Rows from block 5, named by matrix and row number. Rows with one number belong to one channel. Each number is 128 + 24 x the weight over its row's rms, rounded and kept within 0 to 255. All counts start at 0. After the name is the row's rms in percent of the matrix's.
# convs0: first 3x3 conv (model.blocks.5.convs.0.weight, 112x112x3x3), inputs 91-103, a 3x3 kernel for each
# convs1: second 3x3 conv (model.blocks.5.convs.1.weight, 112x112x3x3, transposed), outputs 91-103, a 3x3 kernel for each
convs0.31 099 [125  96 111 147 103 102 186 148 134 123 130 136 124 139 110  97 102  69 138 133 119 155 146 129 146 125 136 112 123 126 104 113 111 129 150 195 131 120 114 108 120 130 138 153 127 150 134 156 170 164 168 133 114 161  94 101 115  88 141 170 147 138 153 128 106 148 132  99 134 134  97  90 105 115 128 123 112 100 135 128 122 171 132 133 168 156 123 121 113 138 128 140  99 112 112 139 112 103 108 163 159 121 116 134 132  99  71 127 119 107 115 128 114 138 170 147 123]
convs1.31 109 [134 164 157 114 140 111 155 127  84 109 112 142 133 137 149 155 116 172 117 114 117 149 106  89 155 132 119 103 119 165 121 131 150 113  85 100 131 133 130 114 115 128 144 140 110 130 166 126 127 146 180 125 121 143 124 122 106 161 121  85 115 115  74 147 165 158 130 150 153 139 167 137  79 113 124  82 113  97 123 112  93 112 166 168 116 132 149  88  72  99 107 114 179 122 149 159 166 103  80 153 147 106 154 178 161  92 156 188 127 172 144 143 189 147 110 137 135]
convs0.32 100 [ 60 159 184  55 125 152 103 118 113 118 203 119 101 154 123 144 130 106  77 102 170  91 125 165  60 111 129 110 119 144  91 118 118 141 137 119 103 131 136 102 136 154  92 150 168 130 143 115 118 116 111 117 144 134 150 134 138 156 121 121 161 145 143 128 130 132 163 131 141 127 146 146 153 126  87 164 111 115 144 139 155  94 104 102 100 121 119  93 122 133  96 108 138 133 149 161 152 168 122 101 128 174 121 112 140  97 115 131 116 108 148 102 111 156 129 123 123]
convs1.32 100 [117 113 111 131 119 119 186 163 151  82 103 128  83 129 134 113 166 151 112 108  90 145 102 122 197 145 163 138 143 122  97 136 113 108 133 156 151  96 109 137  82  87 155  85  94 127 115 104 108 117 120 150 138 148 131 133 132 134 134 115 117 130 145 154 146 125 156 138 121 128 102 108 101  97 146  97 115 120  80 109  98 125 118 100 141 139 152 151 145 124 113 133 112 118 125 109 111 122 159 147 127  96 121 121 110 150 129 116 118 117 125 122 104 122 115 125 157]
convs0.33 104 [125 137  93 127  95  93 148 111  97  79 147 148 103 117  87 141 110 102 129 133 140 160 123 127 116 120 115 124 155  86 126 133 125 102  78 124 147 133 156 151 136 138 146 150 121 166 131 120 114 125 146 161 134 111 102 127 109  83 110  96 139 171 142 125 112 151 121 113 114 171 150 100 129 136 183 169 145 130 184 180 103  82 119 138 119 120 134 115 147 134 179 167 120 121 118 152 139 132 178 124 125  96  83 117 123 111 101 141 113 125 129 142 117 114 142 103 107]
convs1.33 096 [154 114  78 149 120 115 120 155 122 110 128 140 155 141 121 159 138 118 146 180 171 164 156 131 153 115  95 118  80 121 126 137 143 160 145 166 169 158  88 114 126  87 116 113  81 163 142 126 107 155 147  72  99 100 158 101  81 115 124 111 124 121 117 113  98 138 137 131 154 149 127 138 134 105  87 121 123 124 115  93 107 122  99 102 161 137 127 175 135 161 122 119 144 130 142 129 116 116 116 133 113 122 106  86 103 141 135 116 126 124 102 124 129 134 118 122  99]
convs0.34 095 [103 122 106 123 133 116  87  99 102 168 151 156 109 139 122 113 136  99  79 116 120 134 124 114 152 113 135 125 184 125  94 139 105 135 128 108 117 148 138 133 153 131 125 167 151  78 113  94  91 126 108 108 126  80 123 117 113 161 140 122  91 114 105  99 143 137  94 120  97 131 116 109 119 122 131 125 170 118 134 165 102 145 154 158 141 126 127 143 137 104 121 128 139 117 101 145 115 125 168 130 110 118 127 159 159  89 101 168 141 141 136 151 138 139 107 129 148]
convs1.34 094 [138  92  69 103 117  93 139 129  86  95  86 125 132 100 117 156 124 152 140 163 129 162 154 138 152 108 127 122 104  88 140  75  69 126 106 112 118  88 118 104  92 118  94  82  92 165 139 117 161 109 116 121 118  87 182 153 194 160 158 182 173 150 101 134 107 161 108 130 116 121 124 113 105 122 134 116 108 124 212 168 106 123 133 173 134 130 126 125 133  90 147 142 154 144 137 119 108 126 116  94 173 163 150 172 167 175 190 144 147 135 144 147 129 108 152 181  92]
convs0.35 103 [ 98  94 144 111 113 171 166 120 118 129 109 141 109 101 140 148 108 163 127  93 110 163 131 113 129 118 102 128 128 137 116 149 137 120 139 148 117 124 130 117 116 135 139 133 146 121 115 103  95 119 114 127 120 119 100 107 151 137 134 143 134 120 143 128 151 134 122 131 138 142 116 102 108  95 108 128  95  82 154 138 112 147 132 101 120 105  81 146 106 133  74 114 121 101 115 116  92 102 102 148  99 123 130 108 130 144 107 127 127 135 135 102 131 132 102 124 126]
convs1.35 097 [149 137  99 111 191 162 108 175 170 118 113 115 140 166 137  81 146 138 125 166 149 124 139 139 130 125 146 109 103 132 158 140 120 127 183 139  96  93 110  97 102 134 127 143 123 135 135  94 124 156 117 124 153 126 148 168 154 118 180 180 101 117 164  88 127 135 132 102 115 125 122 130 112 129 127  92 137 131 147 172 126  85 139 131  81 151 146 110 160 148 118 132 136 154 143 126 119 132 151 122 133 118 124 145 137 142 123 136 177 154 156 140  88 126 117 132 100]
convs0.36 100 [108  93  93 127  92  87 138  95 106 140 127  99 147 140  93 146 117 117 129 113 138 127 151 148 108 125  92 151 142 172 170 134 132 113  80 115  91 117 107 115 122 115  90 121 130 128 131 142 115 125 115 135 135 141 149 102 123 136 143 167 151  98 102 130 101  93 116 125 153 111 122 125 187 143 136 169 131 111 105 104 109 129 131 124 141 118 170 112 138 161 132 116 117 158 116 119 141 127 147 117 100 113 143 110 110  88 107  87 154 149 120 150 153 142 130 145 133]
convs1.36 105 [157 168 148 138 175 146 142 105 116 136 103  77 132 115 112 125 129 114 144 109 118 123 121 108 111 143 124 122  74  95 182 132 138 162 149 134 121 106 112 104 116 135 148 118 129 136 156 135 132 139 135  79 109 129 135 138 117  89 129 115  77 127 124 117 117 130 150 137 106 141 126 105 147 114 106 126 136 130 128 107 126 156 107  86 151 133  95 159 174 157 120 124 125 137 118 116 138 113 100 150 146 128 128 139 117 122 113 148 123 116 106 105 140 114 111 174 142]
convs0.37 103 [121 149 105 169 137 144 134 135 159 138 137 137 123 134 119 117 103 133  86 125 106 133 165  93 159 117 105 136 107  96 141  89  85 100 120 108 149 153 141 143 167 122 157 158 119  69 104 136 117  98 139 116 141  92 161 170 153 153 154 144 163 137 116 150 159 157 120 139 110 118 137 105  87  84 189 127 122 115 135 124 141 139 131 122 120 148 149 141 139  99 129 152 103 188 148  96 129  63  87 122 156 127 127 108 134 131 114 126 120 112 130 118 142 131 146 130 123]
convs1.37 097 [133 129 136 140 136 160 159 156 131  86 125 108  94 123 172  91 105 143 151 147 150 105 124 129 109 110  94  97 134 151 106 167 146  75 110 124 122 156 133 103 142 123 168 201 119 130 137 133 153 118  90 124 124  95 116 130 140 122 112 130 100 122  97 119 115 143 118 124 132 113 113 120 128 104 126 116 146 134 106 103 109 145 138 124 120 128 134 144 151  95 169 123 110 150 116 100 165 143 124 142 136 134 132 123 117 146 146 156 160 191 164 171 186 185 123 140 169]
convs0.38 105 [141  94 101 109 144 161  98 172 132 142 118 102 125 120 140 121 129 158 134 131 150 132 149 135 131 131 111 187 177 125 171 161 130 149 139 125 136 137 165 142 157 140 157 125 116 156 127 148 125 107 147 150 161 159 154 101 101 153 123 100  98 143 117 128 153 103 156 128 107 180 166 125  90 107 127 140 114 140 136 141 170 117 122 108 112 138 120 117 177 146 113 146 136 133 145 101 146 124  68 113 101 111  99 133 140  79 116 140 115 106 140 156 130 136 146 126 138]
convs1.38 112 [103 110 118 123 138 110 104 116 180 138 114 127  97 111 132 128 110 107 145 111 117 128 127 141 128 113 132 142 117  96 170 140 145 106 146 117 134 160 125 122 160 143 145 131  77  85 139 150 111 120 112 164 128  63  85 120 140 120 126  98 145  96 115 123 136 138 109 122 103  97 118 149  76 127 134 100 156 146 109 174 164 115  92  86 117 110  99 154 137 151 137 115 118 102 106 104 154 141  95 112 106 112 125 154 142 122 143 126 123 111 126  81 130 146  67 131 155]
convs0.39 098 [141 106  78 142 113 130 135  88  94 143 158 136 129 150 176 126 147 158 107 107  97 135 111  95 177 120 101 148 146 112 114  96 112 140 106 152 143 113 115 128 140 122 148 130 120 113 114 126 118 123 131  80 118 158 108 163 150 123  96 107 119 203 147  91 125 145 124 128 110 130 130 113 123 135 161 120 153 145  91 121 117 144 122 145 119 129 137 133 126 140 108 119 136 127  85 119 124 154 132 119 102 109 137 146 160 133 109 119 170 166  93 167 179 135 124 118 106]
convs1.39 083 [ 97 127 110 113 123 124 146 152 124 128 125 151 103 134 145 133 124 144 103 165 160 149 155 107 130 165 127 100 139 143 161 172 183 168 161 145 119 116 126 122 121 122 123 152 160 100 133 141 102 180 109 122 142 107 124 134 134 148 162 141 154 152 172 109 118 131 166 144 115 159 182 145 135 113 110 109 101 110 102 105 119 148 154 133 134 130 128 132 119 107 166 132 149 153 149 166 142 141 141 127 138 129 134 144 124 125 140 158 127 120 109 148 142 124 138 138 158]
convs0.40 103 [175 165 108 155 148 124 135 110 122 150 141 116 128 134 122 128 123 115  87 125 153 133 138 154 153 149 144 142  98  91 122 146 174  85 130 129 136 151 133 124 133 144  94 139 152 140 107 130 137 122 145 153 111 113 131 170 158  85  91 125 112  61  75 114 128 116 128 154 135 117 137 127 128 116  88 110 127 114 113 145 158  99 106 135  90 146 159 115 153 152 148 130 127 117 115 132 110  92 122 105 137 180 109 108 121 135 103 132 131 139 146 140 161 128 140 150 115]
convs1.40 106 [104 101 133 114 115 125  99 153  75 132 146 146 153 140 172 116 141 174 141 127 133 144 141 172 158 150 180  64 127 134 129 195 185 127 108 148 138 123  97 137 155 150 168 156 138 158 125 125 137 133  99 138 122 117  97 120  92 146 150 144 146 166 150 135 140 173 146 145 171 147 141 172 108 116 131 123 109 115 127 122 125 172 155 135 158 130 105 137 157 114 102  89 140 120 143 151 117 159 166 111  57  90  99  81  87  77  87 124 129  99 129 126 141 143 127 137 158]
convs0.41 103 [138  90  44 128 143 156 112 154 156 133 112 142 168 132 135 148 164 129 111 134 152  81 103 127  87 121 142 116  96  71 103 133 141 176 168 110 116 108 137 120 112 128 120 133 123 131 149 119 112 117 178 103 111 148 164 135  78 166 188 141 131 160 159 142 168  89 136 128  82 169 125 105 128 103 122 145 147 113 117 151 138 160 157 108 143 123 125 117  87 129 119  88 138 143 150 160 134 168 145  92  97 145 102 123 188 119 121 172 120  99 116  99 122 100  91 101 133]
convs1.41 098 [158 123  88 118 151 160 113 122 153 143 118 138 109 122 129  97 132 128 129 110 128  92 128 134  96 123 149 125 158 121 100 131  95 129 144 109 116 121 134 153 106 106 124  87 149 107 110 124 104  97 133 110 123 146 134 105 161 157 133 110 153  99  87 152 145 118  96 119 122 129 142  88 111 122 120 137 141 110 121 111  83 134 109 129 109 114 102 129 150 147 145 128 135 118  93  91 117 149 116  93  88 103 121 116 141 153 131 138 147 136 115 148 135 131 154 166 127]
convs0.42 100 [126 123 115 121 115 114  86 115 144 142  96 144 159 135 141 123 146 150 124 125 106 114 122 125 146 138 162 107 126 153 126 106 105 127 121  66 127 132 106 146 117 117 133 120 139 172 155 143 165 154 110  93  77  77 134 153 145 133 134 133 130 107  72 177  92  73 148 162 129 137 125 120 149 155 133 125 156 182 112 120 137 124  89 124 101  96 131 139 143 127 118 117 123 129 137 103 162 137 144  89  98 153 112 116 160 145 101 115 138 129 143 145 109 110 109 125  92]
convs1.42 108 [103 148 164 119 122 141 133 133 119 160 143 129 122 111 137 124  96 109 128 127 148 105 112 121 106 107 113 109 135 111 100  64  94 181 112 133 110 117 124 142 135 122 144 136 120  98 123 144 131 128 121 127 102 104  60 109 106 124 140 141 171 175 140 116 122 148 133 130 155 133 163 166 132 118 107 133 142 138 119 155 143 148 110  67 127 113 129 116 120 153  92 123 148 100 116 116  85 111 120  92 133 161 126 132 129 174 140 102 115 104  53  86 145 120 125 166 162]
convs0.43 097 [149  94  96 139  81  91 111 107 129 120 125 138 145 147 174 170 131 171 124 169 149 115 159 119 105 124 119 108  90 117 116  92 109 108 141 187 107 111 117 134 120 104 130 133  94 156  94  79 130 142 118 147 157 146 180 164 114 113 128  80 118 156 100 112 127 117 131 152 131 166 123 104  93 122  81 101 132 119 107 124 165  99 130 164 113 135 120  95 118 112 120 174 114 141 170 136 141 178 123 111 133 157 106 128 119 132 115 104 105 130 106 140 133 131 142 135 154]
convs1.43 091 [125 130 103 115 112 110 101 109 131 112  96 145  99 123 128  97 131 124 112 129 130 119 133 137 122 144 138 101 142 131 129 132 128 123 137 115 119 119 109 130 142 128 138 160 158 103 138 163 150 160 169 174 163 127 129 129 148  83 123 132  49 126 164 125 147 139 126 150 125 124 135 102 135 157 119 154 140 124 119 104 103  88  80 131 105  97 106 121 115 123 144 152 146 144 105 108 170 116 102 123 140 155 148 136 137 145 130 121  94 105 167 135 142 136 121 138 127]
convs0.44 105 [127 144 134 112 102  74 125 123  96  77 115 174 129 135 120 128 140 117 107 110 116 137 124 164 108 146 175 137 143 161 120 145 154 147 113 138 108 134 138  97 104 134 119 126 141 102  76 107 111 126  88 130 160 136 124 114 139 106 138 126 149 124  96 147 131 147 123 104 116 176  90 111 133 136 152 123 129 132 133 121 105 128 140 113 149 125 132 124 164 130 127 135 134 147 119 144 109 134 155 121 124 147 174 132 129 167 172 142 120 144 140 110 132 130 129 132 135]
convs1.44 104 [100 149 112 140 124 145 120 162 157 111  93 118 106 131 102 144  99 106 135 125 112  96 130 125 129  95 126  91 125 105 132 126 116 120  89 171 136 150 136 153 118 105 142 103 157 128 152 131  91 163 144 131 133 133 118 102 107 122 105 150 134 134 140  81 144 148 103 135 132 106 175 119 106  91 131 133  77  93  99  82 112  82 109 112 107 140 156 129 143 154  90 149 120  83 124  99  94 114 125 125  96 132 105  90 145 143 119 123 141 139 122 132 150 147 138 138 139]
convs0.45 092 [ 81  98  76 122 129 117  76 134 115  93 111 147  88  98 123 110 122 122 118 133 102 127 117  94 178 172 115 107 129 107 131 128 138 136  92 101 142 135 134  96 128 132 165 179 125 117 107  89 130 138 107 121 144 143 136 114  83 125 159 115  76 118 133  90 137 135 106 116 136 113 175 150  95 111  99 118 121 110 100 138 104  86 105 131 106 115 137 130 112 138 105 134 122 102 154 119 143 154 130 154 120  81 146 130 104  65 102 121 110 108 125 121 139 128 118 116 141]
convs1.45 086 [130 149 168 105  79 137 121 123 154 130 125 134 149 127 140 123 100 106 114 148 120 107  98 113  98  76 127 154 117 132 154 163 152 139 133 157 111 130  86 155 124 129 112 137 166 135 121  99 177 160 127 146 138 118 114 136 200 118 173 168 117  86 111  87 102 111  97 129  78 169 138 117 119 100  94 139 104  90  97  90  92  91 158 152 133 133 115 130  93 152 153 136 158 155 121 120 169 135 154 141 141 140 140 136 115 126 144 108 138 150 123 120 150 106 104 162 126]
convs0.46 105 [ 65  83 166 142  93 111 161 157 109 110 155 100 104  96 147 135 113 120 115 152 131 143 162 144 187 127 135  92 109 134  79  68 126  92 122 136 177 144 122 163 122  76 129 116  88 109 113 128 141  90 123 144 108 132 114 109 114 147 119 125 159 112 140 101 192 131 140 171  87 140 142  81 147 167 125 161 137  88 148 101  91 135 108  94 114 122 143 141 158 128 148 149 118 169 147 130 123 137 131 129 116 106 114 110 111 163 154 112 141 152 116 129 137 109 133 109 120]
convs1.46 101 [172 113 161 160  87 139 163  98 124 104  89 113  79 129 138 144 120 154 130 137 153 110 155 148 133 143 123  99  73 124  82 107 140 110 164 186 118 155 176 102 144 157 100 113 136 105 135 148  97 128 167 103 146 189 102 123 113 148 125 117 145 143 108 145  89 121 177 129 141 174 156 148 134 125 132 138 128 134 128 109 168 109  84 137 141 115 111 119 121 133 105 110 135 101 149 141 101 139 107 184 138 144 139  91  84 112 100 117 177 145 149 131 149 128 121 161 130]
convs0.47 101 [110 136 138 114 147 173 106 127 154 123 113  94 123 126 120 160 122 141 112 133 126 123 107 132 119 159 143 129 167 158 108 122 153 142  84 117 126 103  95 128 104 106 146 114 119 175 143  89 135 123 108 165 126  87 115 145 155 136 116 108 186 123 100 142 117 146 126  97 126 107 104 112 114 150 155 118 102 136 108 107 131 117 134  93 157 124 104 152 108 112 132 133 162  96 147 106 122 155 130 129 137 138 142 132 120 133 127 121 129 113 140 146 135 116 121 128 137]
convs1.47 094 [109 112 174 121 150 178  87 157 162 164 122 131 135 119 139 153 144 121  98 147 184 112 143 160 138 157 162 110  96 104 111  87 101  81  80 117 188 144  96 183 114  83 162 146 108 152 162 136 149 137 109 145 138 116 145 115 104 121  89 137 128  70 132 141 110 142  90  71 136 110 127 168 104  83 114 147 103  68 120  89  92 135 138 155 136 107 141 137 133 158 133 161 177  90 143 162  78  97 138 147 128  78 128 130 121 117 108 121 143 106 105 132 161 154 120 121 136]
convs0.48 096 [133 116 118 140 103 113 151 104 144 106 109 133 127 114 127 119  73  78 143 139 166  96 105 151 130 153 164 117 130 134 120 108 154 176 121 151 184 151  71 175 153 125 118 131 125 137 123 133 140 131 167 174 100 170 124 117 128  99  72  87  96 104 158 101 106 138 120 134 111 126 182 163 115 132 106 130 159 146 133  97  83 152 137 139 102 100 127  78 104 134 121 103 137 114 100 117 122 107 127 134 116  94 120  96 111  94  80  98 154 122 116 119 118 151 112  87 144]
convs1.48 097 [126 140 154 128 131 150 121 132 111 101 116 117 111 121 151 105 127 143 150 159 157 149 183 153 207 183 178 104 119 178 116 146 126  96 106 116 116 122 126  82 125 124  83  89  97 105  87  95 121 111 136 112 121 147 143 149 136 122 147 142 111  98 132  82 127 121 109 157 130 145 148 155 106 115 116  71 114 120  66  81 121 122 165 135 157 159 117 156 121 122 118 140 123  93 118 141  80 115 144 119 139 146  93 125 122 119 139 139 135 120 127 146 136 131 137 139 147]
convs0.49 103 [105 148 121 149 155 151 145  95 122 126 114  96 151 116  84 119 144 172 133 102 104 123 109 149 135 122 147 130 115  84 115 117 120 125 114 138 138 108 133 155 141 144 150 146 131 123 172 151 152 155 168 121 110 188 140 160 140 146 142 124 133 177 117 113 106  79 113  96 124 151 149 163 146  98  83 131 125 107 114 131 140 112 126 106 112 134 148 130 137 118 155 104 108 118  91 103  96 124 117 101 169 158 116 157 151 136 162 140 162 148 129 125 170 133 104 126 148]
convs1.49 097 [ 68 118  93 164 156 135 137 153 126  91 117  99 100 115 141  84  91 115 109 115 148 136 127 112 108 101 109  96 108 140 102 134 130 156 146 129 138 112 120 123 125 103 150 143 119 103 137 129 126 152 146 134 121  79  99  77  80 158 153 117 166 157 157 117 123 133 127 114 136 109  99 131 100 119 162  82 139 144 126 122 118 130 103 121 110 101 130  66 101 145  86  89 132 116  95 112 144 150 125 169 155 133 154 138 131 114 114  97 150 150 155 104 138 146 105 156 161]
convs0.50 101 [140 142 148 111 121 128 168 107 130 146  86  94 132 105  74 136 130 115 127  98 150 116 132 158 114 145 143 158 100 137 108 126 121 146 109 124 140 165 117 185 190 160 160 195 158 135 108 170 134 125  98 135 106  87 137 139 150 164 109 146 167 109 122  89 125  89 117 169 178 106 179 162 160 170 145 136 118 151 111 147 111 129 109 127 162 153 177 148 167 143 124 119 117 133 109 121 141 126 108 101  92  79 134 136 120 164 172 131 105 162 149 129 131 145 135 118 108]
convs1.50 103 [ 82 110 119 119 144 126 141 130  97 143 110  99 166 123 127 167 188 120 109 114 129 105 113 104 125 134 106 145 126 120 119 111 108 134 165 127 130 123 173 110 146 149 120 143 136 117 145 115 128 137  87 114 131 133 109  96  96  73 119  96  94 143 146 122 147 121 181 122  96 159 122  84 113 102 108  97 150 115  93 151 163 120 102 128  92 140 141  96 135 147 122 104 103 166  99 118 155  97 116 123 150 169 127 108 150 106  97 101 113 127 137 124 138 138 134 133  92]
convs0.51 100 [139  97 111 145  97 125 133 135 133 152 143 107 117 119 100 137  76 102 146 149 127 143 166 136 136 164 134 118  83 127 142 152 128 100 141 155  97 115 116 122 119 118 104 104  99 169 102 121 162  90 120 121  89 129 104 110 122 112 114 141 110  66 111 157 133 141 142 103  96 124 131 145 134 137  84 134 121 148 163 124 137 112 145 143  83 138 135  62 121 122 112 150 108 146 132 123 142 123 125  93 139 163 120 140 148 158 143 158 133 107 117 126  98 108 142 107 130]
convs1.51 118 [132 141 159 137 123 101 140 154 115 140 120 127  83 127 109  75  86  82 126 135 107 118 131 116 125 115 127 149 155 124  85 111 132 110 132 132 133 136  94 159 144  87 157 155 101 118 129 146  81 126 118 122 136 101 128 134 119 109 135 150 104 155 159 137 149 170 155 133 128 176 103 111  89  97 105 106  78  94 122 125 125 153  97 121 134 119 126 175 142 102 113 127 100 105 153 130 104 134 167  76 107 108 121 131 116 185 151 103 148 147 133 129 115 103 106  93 144]
convs0.52 104 [115 136 133 114 115 123  89 102 119  85  93 131 105 145 161 138 128 145 138 128 134 123 117 145 118 153 143 129 167 150 133 102 115 129 116 122 142 122 130 107 114  91 118 138 131 122 133 118 150 126 129 128 108 110 120 125 111  81  79  86  97 115 130 129 176 154 120 134 152 122 148 148 176 138 104 117  86  66 136 148 130 110 115  77 132 102 144 116 114 129 121 114 106 139 154 146 160 151 114 104  68 104  85 109 141 104 106  82 132 121  90 110 126 115 143 121 125]
convs1.52 105 [111 143 114 106 135 151 105 107 119 118 148 137 112 106 103 105 110  84  99 140 138 154 153 146 118 125 108 122 114  92 127 104  88 130 140 133 131 145 121 147 149 123 121 134 124  90 145 111 121 132  96 102 129 142  88 113 142 122 141 142 143 172 143  94 122 180 137 141 126 155 113 117 171 145 101 160 150 138  97 116 102 151 111  88 165 125 130 121 153 151 141 166 132 102 106 117 131 110  96 146 128 146 113 108 118 162 113  63 171 122  89 124 122  90 136 143 135]
convs0.53 097 [139 111 124 121 144  99 148 148 112 121 105 144 110 131 133 123 101 130 114 130 119 108 139 153 115 137 130 197  96  85 177 156 106 151 155  59  97 132 145 148 135 158 130 112 128 129  95 140 121 126 130 126 153 141 110 125 125  87 149 164 115 109 178 127 151 167  98 152 141  82 145 139 105 113 142 115 131 116 135  81  91 153 116  96 164 131 119 163 144 107 110  84 102 121 135 158 125  76 122 138 159 138 137 108 128 106 150 151 152  99 138 157 120 143 111 102 116]
convs1.53 086 [ 92  96  93 119 111 118 147 112 122 116  97 139 137 144 127 156 142 119 171 126  52 137 150 142 186 167 156 148 128 138 136 155 165 134 174 164 133 105 126 102  83 101  89  73 107 100 136 109 104 135 136 103  92 140 126 137 146 178 120 127 148 154 167 133  82  71 128  80  96 139  85 103 142 121 143 114 118 125  89  92 139 152  95 110 117 116 115  89  85 122 115 127 121 116 128 106 140 115  68 122 139 134 119 152 159 118 114 152 118 101  87  75 100 101  93 104 102]
convs0.54 100 [ 96 107 149 120 126 114 135 156 146 133 106 145 106 106 136 133 154 147 128 138 124 129 109 107  94 118 137 103 113 176 142 131 149  97 162 150 114 155 164  88 106 125  94 131 145 130  96 166 160 126 119 106 158 118 142 126 124 162 134 128 132  95 135 100  62  93 112 119 153 159 152 167 109  85 104 144 137 153 129 119 106 140 142 132 104 123 108 116 113  93 180 162 127 139 142 131 112 115 108 129 137 164 129 138 107  82 139 133 142 115 124 128 134 127 111 146 117]
convs1.54 097 [132 155 152 117 134 126 156 151 125 208 161 162 174 167 128 147 181 132 152 133 143 133 118 145  98 104 116 103 149 140  94 102 107  92 107 131  77 104 125 128 146 115 138 145 173 132  98 116 112 142 128 122 145 139  69 111 154 112 111 117 139 111  99 169 136 118 147 107 127 128 119 122 135 125 143 102 111 148 119 175 146 183 133  95 174 148 117 160 142 149  99 106 128 108  93 111 152 173 158 127  79  99  80  74 117  92 132  99 121 135 125 124 129 138 111 170 157]
convs0.55 101 [125 111  88 137 107 116 146 127 120 125 135 153 141 149 164  90 100 103 123 127 124 139 102  71 172 157 128  99  92 119  97 132 136 115 136  93 182 114 119 140 104 104 167 137 138 144 126  96 139 137  97 138  88 130 118  85  99  70 109 124 124 153 161 142 104 143 147 106 125 187 144 119 120 138 121 141 120 125 115 135 152 127 108 133 151 113  96 171 129 134  98  90 125 100 148 144 127 155 152 162 132 105 111 119  85 111  73  92 152 101 122 134  77  73 121 130 118]
convs1.55 100 [156 146 129 148 171 131 105 127 133 137 154 151 137 121 137 123  87 108 121 111 124 109 129 183 104  89 152 133 113 121 120  88 114 138 122 156 104 105 124 121  88 109 122 127 138 155 110 107 142 145 157 146 100 135 140 142 108 112 100  94 112 114 142 125 152 138 104 105 103 117  92  87 116 122 145 118 122 132 130 104  86  86 119 137 137 128 129 132 132 141 149 146 144 151 130 131 123 101  86 111 112 107 131  91 118 144 119 134 124 114 151 147 117 109 143 107  77]
convs0.56 100 [152 136 104 141 117 125 156 141 124 102  91 125  97 136 168  91 100 160 165 160 141 100  94 129 161 134 126 135 120 142 109  69 160 136  79 139 124 113 107 126 136 105 123 122 110 114 123  91  99 129 140 165 153 139 142 134 127 126 134  91 163 161 161 115 146 139 132 114 140 119 135 116 119 120 131 110 124 105 158 140 126 135 134 137 151 142 135 114 127 153 135 131 134 114 108 111 108 120 147 115  96  75 164 186 135  95 132 125 129 138 157 135 116 127 129 121 105]
convs1.56 097 [114 132 141 143 168 183 159 131 173 153 156 135 144 111 117 186 161 146 131 120 103 116 118 116 123 144 180 123 134 119 142 126 133 146 125 139 106  92  87  97 116 114 106 121 102 131 133 152 101 105 140 130 114  97 123 130 125 121 137 152  62 115 127 185 139 132  88  76 109  69  78  96 113 121 103 126 145 128 138 175 128 115 103 101 142 135 134 125 144 186  87 147 150 110 101  99 154 149 159  92 125 150 125 163 159 148 158 149 119 121 130 103 122 130 119 128 109]
convs0.57 099 [127 147 168 111 170 114 151 117 163 123 103 150 137 134 114 177 111 117  91 143 123 105 106 171 116 121 155 153 155 123 111 122 122 156 117  85 145 138 137 137 142 162 113 118 176 128 125 133 121 145 125 170 153 162  99 110  95 121 115 124 138 172 174 115 117 126 104 146 117  90 131 132 134 173 167 104 122 108 126 116 125  94  99  98 121 134 131 138 138 139 103 126 152 106 130 152 128 127 156 105 103 112 116 100 102 162 109 125  95 127 157 153 114 129 126 127 109]
convs1.57 100 [ 97 108  95 100 123 139 130 112 147  70 134 135  92 130 140  94 136 148 162 113 106 139 117 170  90 112 182 121 148 121 157 141 115 150 140 112 105 106 150 123 147 128 117 115 126 114 150 144 134 167 179 132 146 155 105 142 123 118 140 143 128 106 140 108  99  91  85 114 116 106 140 124  73 114  90 108 106 115 119 131 135 138 162 143 141  93 126 141 130 126 155 151 120 124 101 103  92 133 142 145 121 155 147 100 105 112  86  90 127 119 147 161 141 130 107  89 139]
convs0.58 101 [147 121 137 156 109 104 171 136 107 127 160 115 115 112 100 147  92 105 153 123 103 107  94 118 104  84  99 107 141 155 104 137 169  90 122 175 141 142 134 118  97 131 110 110 151 152 129 117 126 127  91 127  93  95 137 128 137 124 117 145 113 114 124 162 128 122  96 109 138  87 138 164 121 152  92 120 164  97 144 137 129 126 138 156 142 135 145 148 113 111 101 132 156 142 127 152 126 162 131 112 109  61 126 125 143 160 104 105 115 139 130 135 139 138 137 119 115]
convs1.58 101 [156 180 173 147 143 114 153 141  94 120 149 107 105 132 130 172 178 168 101 131 158 111 122 129 144 121 145 134 139 118 108 108  85 110 124  98 128 132 116 155 142 119 130 142 109 182 140 110 156 112 113 108  96  72 136  88 121 151 112 133 166 167 158 119 128 124 131 123  89 126 140 141 121 124 136 107 100 115 126 124 139 170 111 120 108 113 158 139 134 169 175 117  96 133 108 155 150 127 172 111 147 163  90 117 120 120  84  99 189 139 122 123 111 139  95 114 139]
convs0.59 096 [ 97 152 186 130 110 175 112 104  91 132 118 127 117 141 148 135 155 157 113 135  95 137 143 113 130 139 102  93 122 119 136 152 118  81 143 129 132 144 107  93 120 137 123 133 146  83 115 166 113 132 117  86 121 117  90  92 120 144 113 121 142 136 143 141  82 137  92 117 134  87 137 155  79  42  95  92 101 113 177 183 203 130 147 147 118 112 131 107  94  99 117 115 141 168 130 153 127 112 123 126 159 142 103 124 125 106 123  82 129 170 137 101 148 149  95 126 103]
convs1.59 103 [150 156 100 133 142 144 139 110 121  98  88 137 104 135 118 128 164 160 103 138 135 133 135 152 137 134 138 102 114  92  96 130 133 113 136 154  77 132 123  80 116 136  76 128 129 126 133 147 125 156 132  76 147 121 105 124 110 129 158 138 115 106 115 179 145 117 133 138 138 129 133 126 153 151 109 136 157 135 132 134 140  83  85  87  86 104 161 111 128 153  95  78  73 102 108 140 110 105 128 145 147 129 135 153 119 148 118  84 133 106 117 166 127  88 156 131  79]
convs0.60 099 [119 123 183 162 131 159 117  92 146 127 144 182 101 119 122 110  92 112 176 171 154 165 153 126 142 129 100 149 101 199 131 112 151 141 106 110 161 161 146 148 140 142 122 134 131  82 111 120 117 121 114 105 130 152 160 123 135 125  99 115 140 129 131  72 107 114  90  55  57 106  81  99  88 126 106  83 112  99 116 119 130 184 149 148 126 122 111 167 160 145 146 130 129  68 106 144 109 122 135 133 145 132 129 145  65 165 150 116 110 136 108 114 121 149 100 107 131]
convs1.60 102 [139 120  95 141 111  97 163 124 104 119 124 137 157 126 127 151 154 117 136 118 120 132 113  98 108 126 116 109  88  93 157 176 135 119 144 144 109 111 113  85  75  92  72  82  84 123  80  99  83  84 114  85 102  95  91 112 101  88  83 118 113 123 126  74 103 145 115 141 155 170 145 152 156 156 121 153 135 106 159 129  84 133 123  81 147 145 137 149 167 141  96 111 105 140 151 128 107 126 145 156 150  99 164 167 138 156 138 133 123 104 127 111 136 132 106  98 104]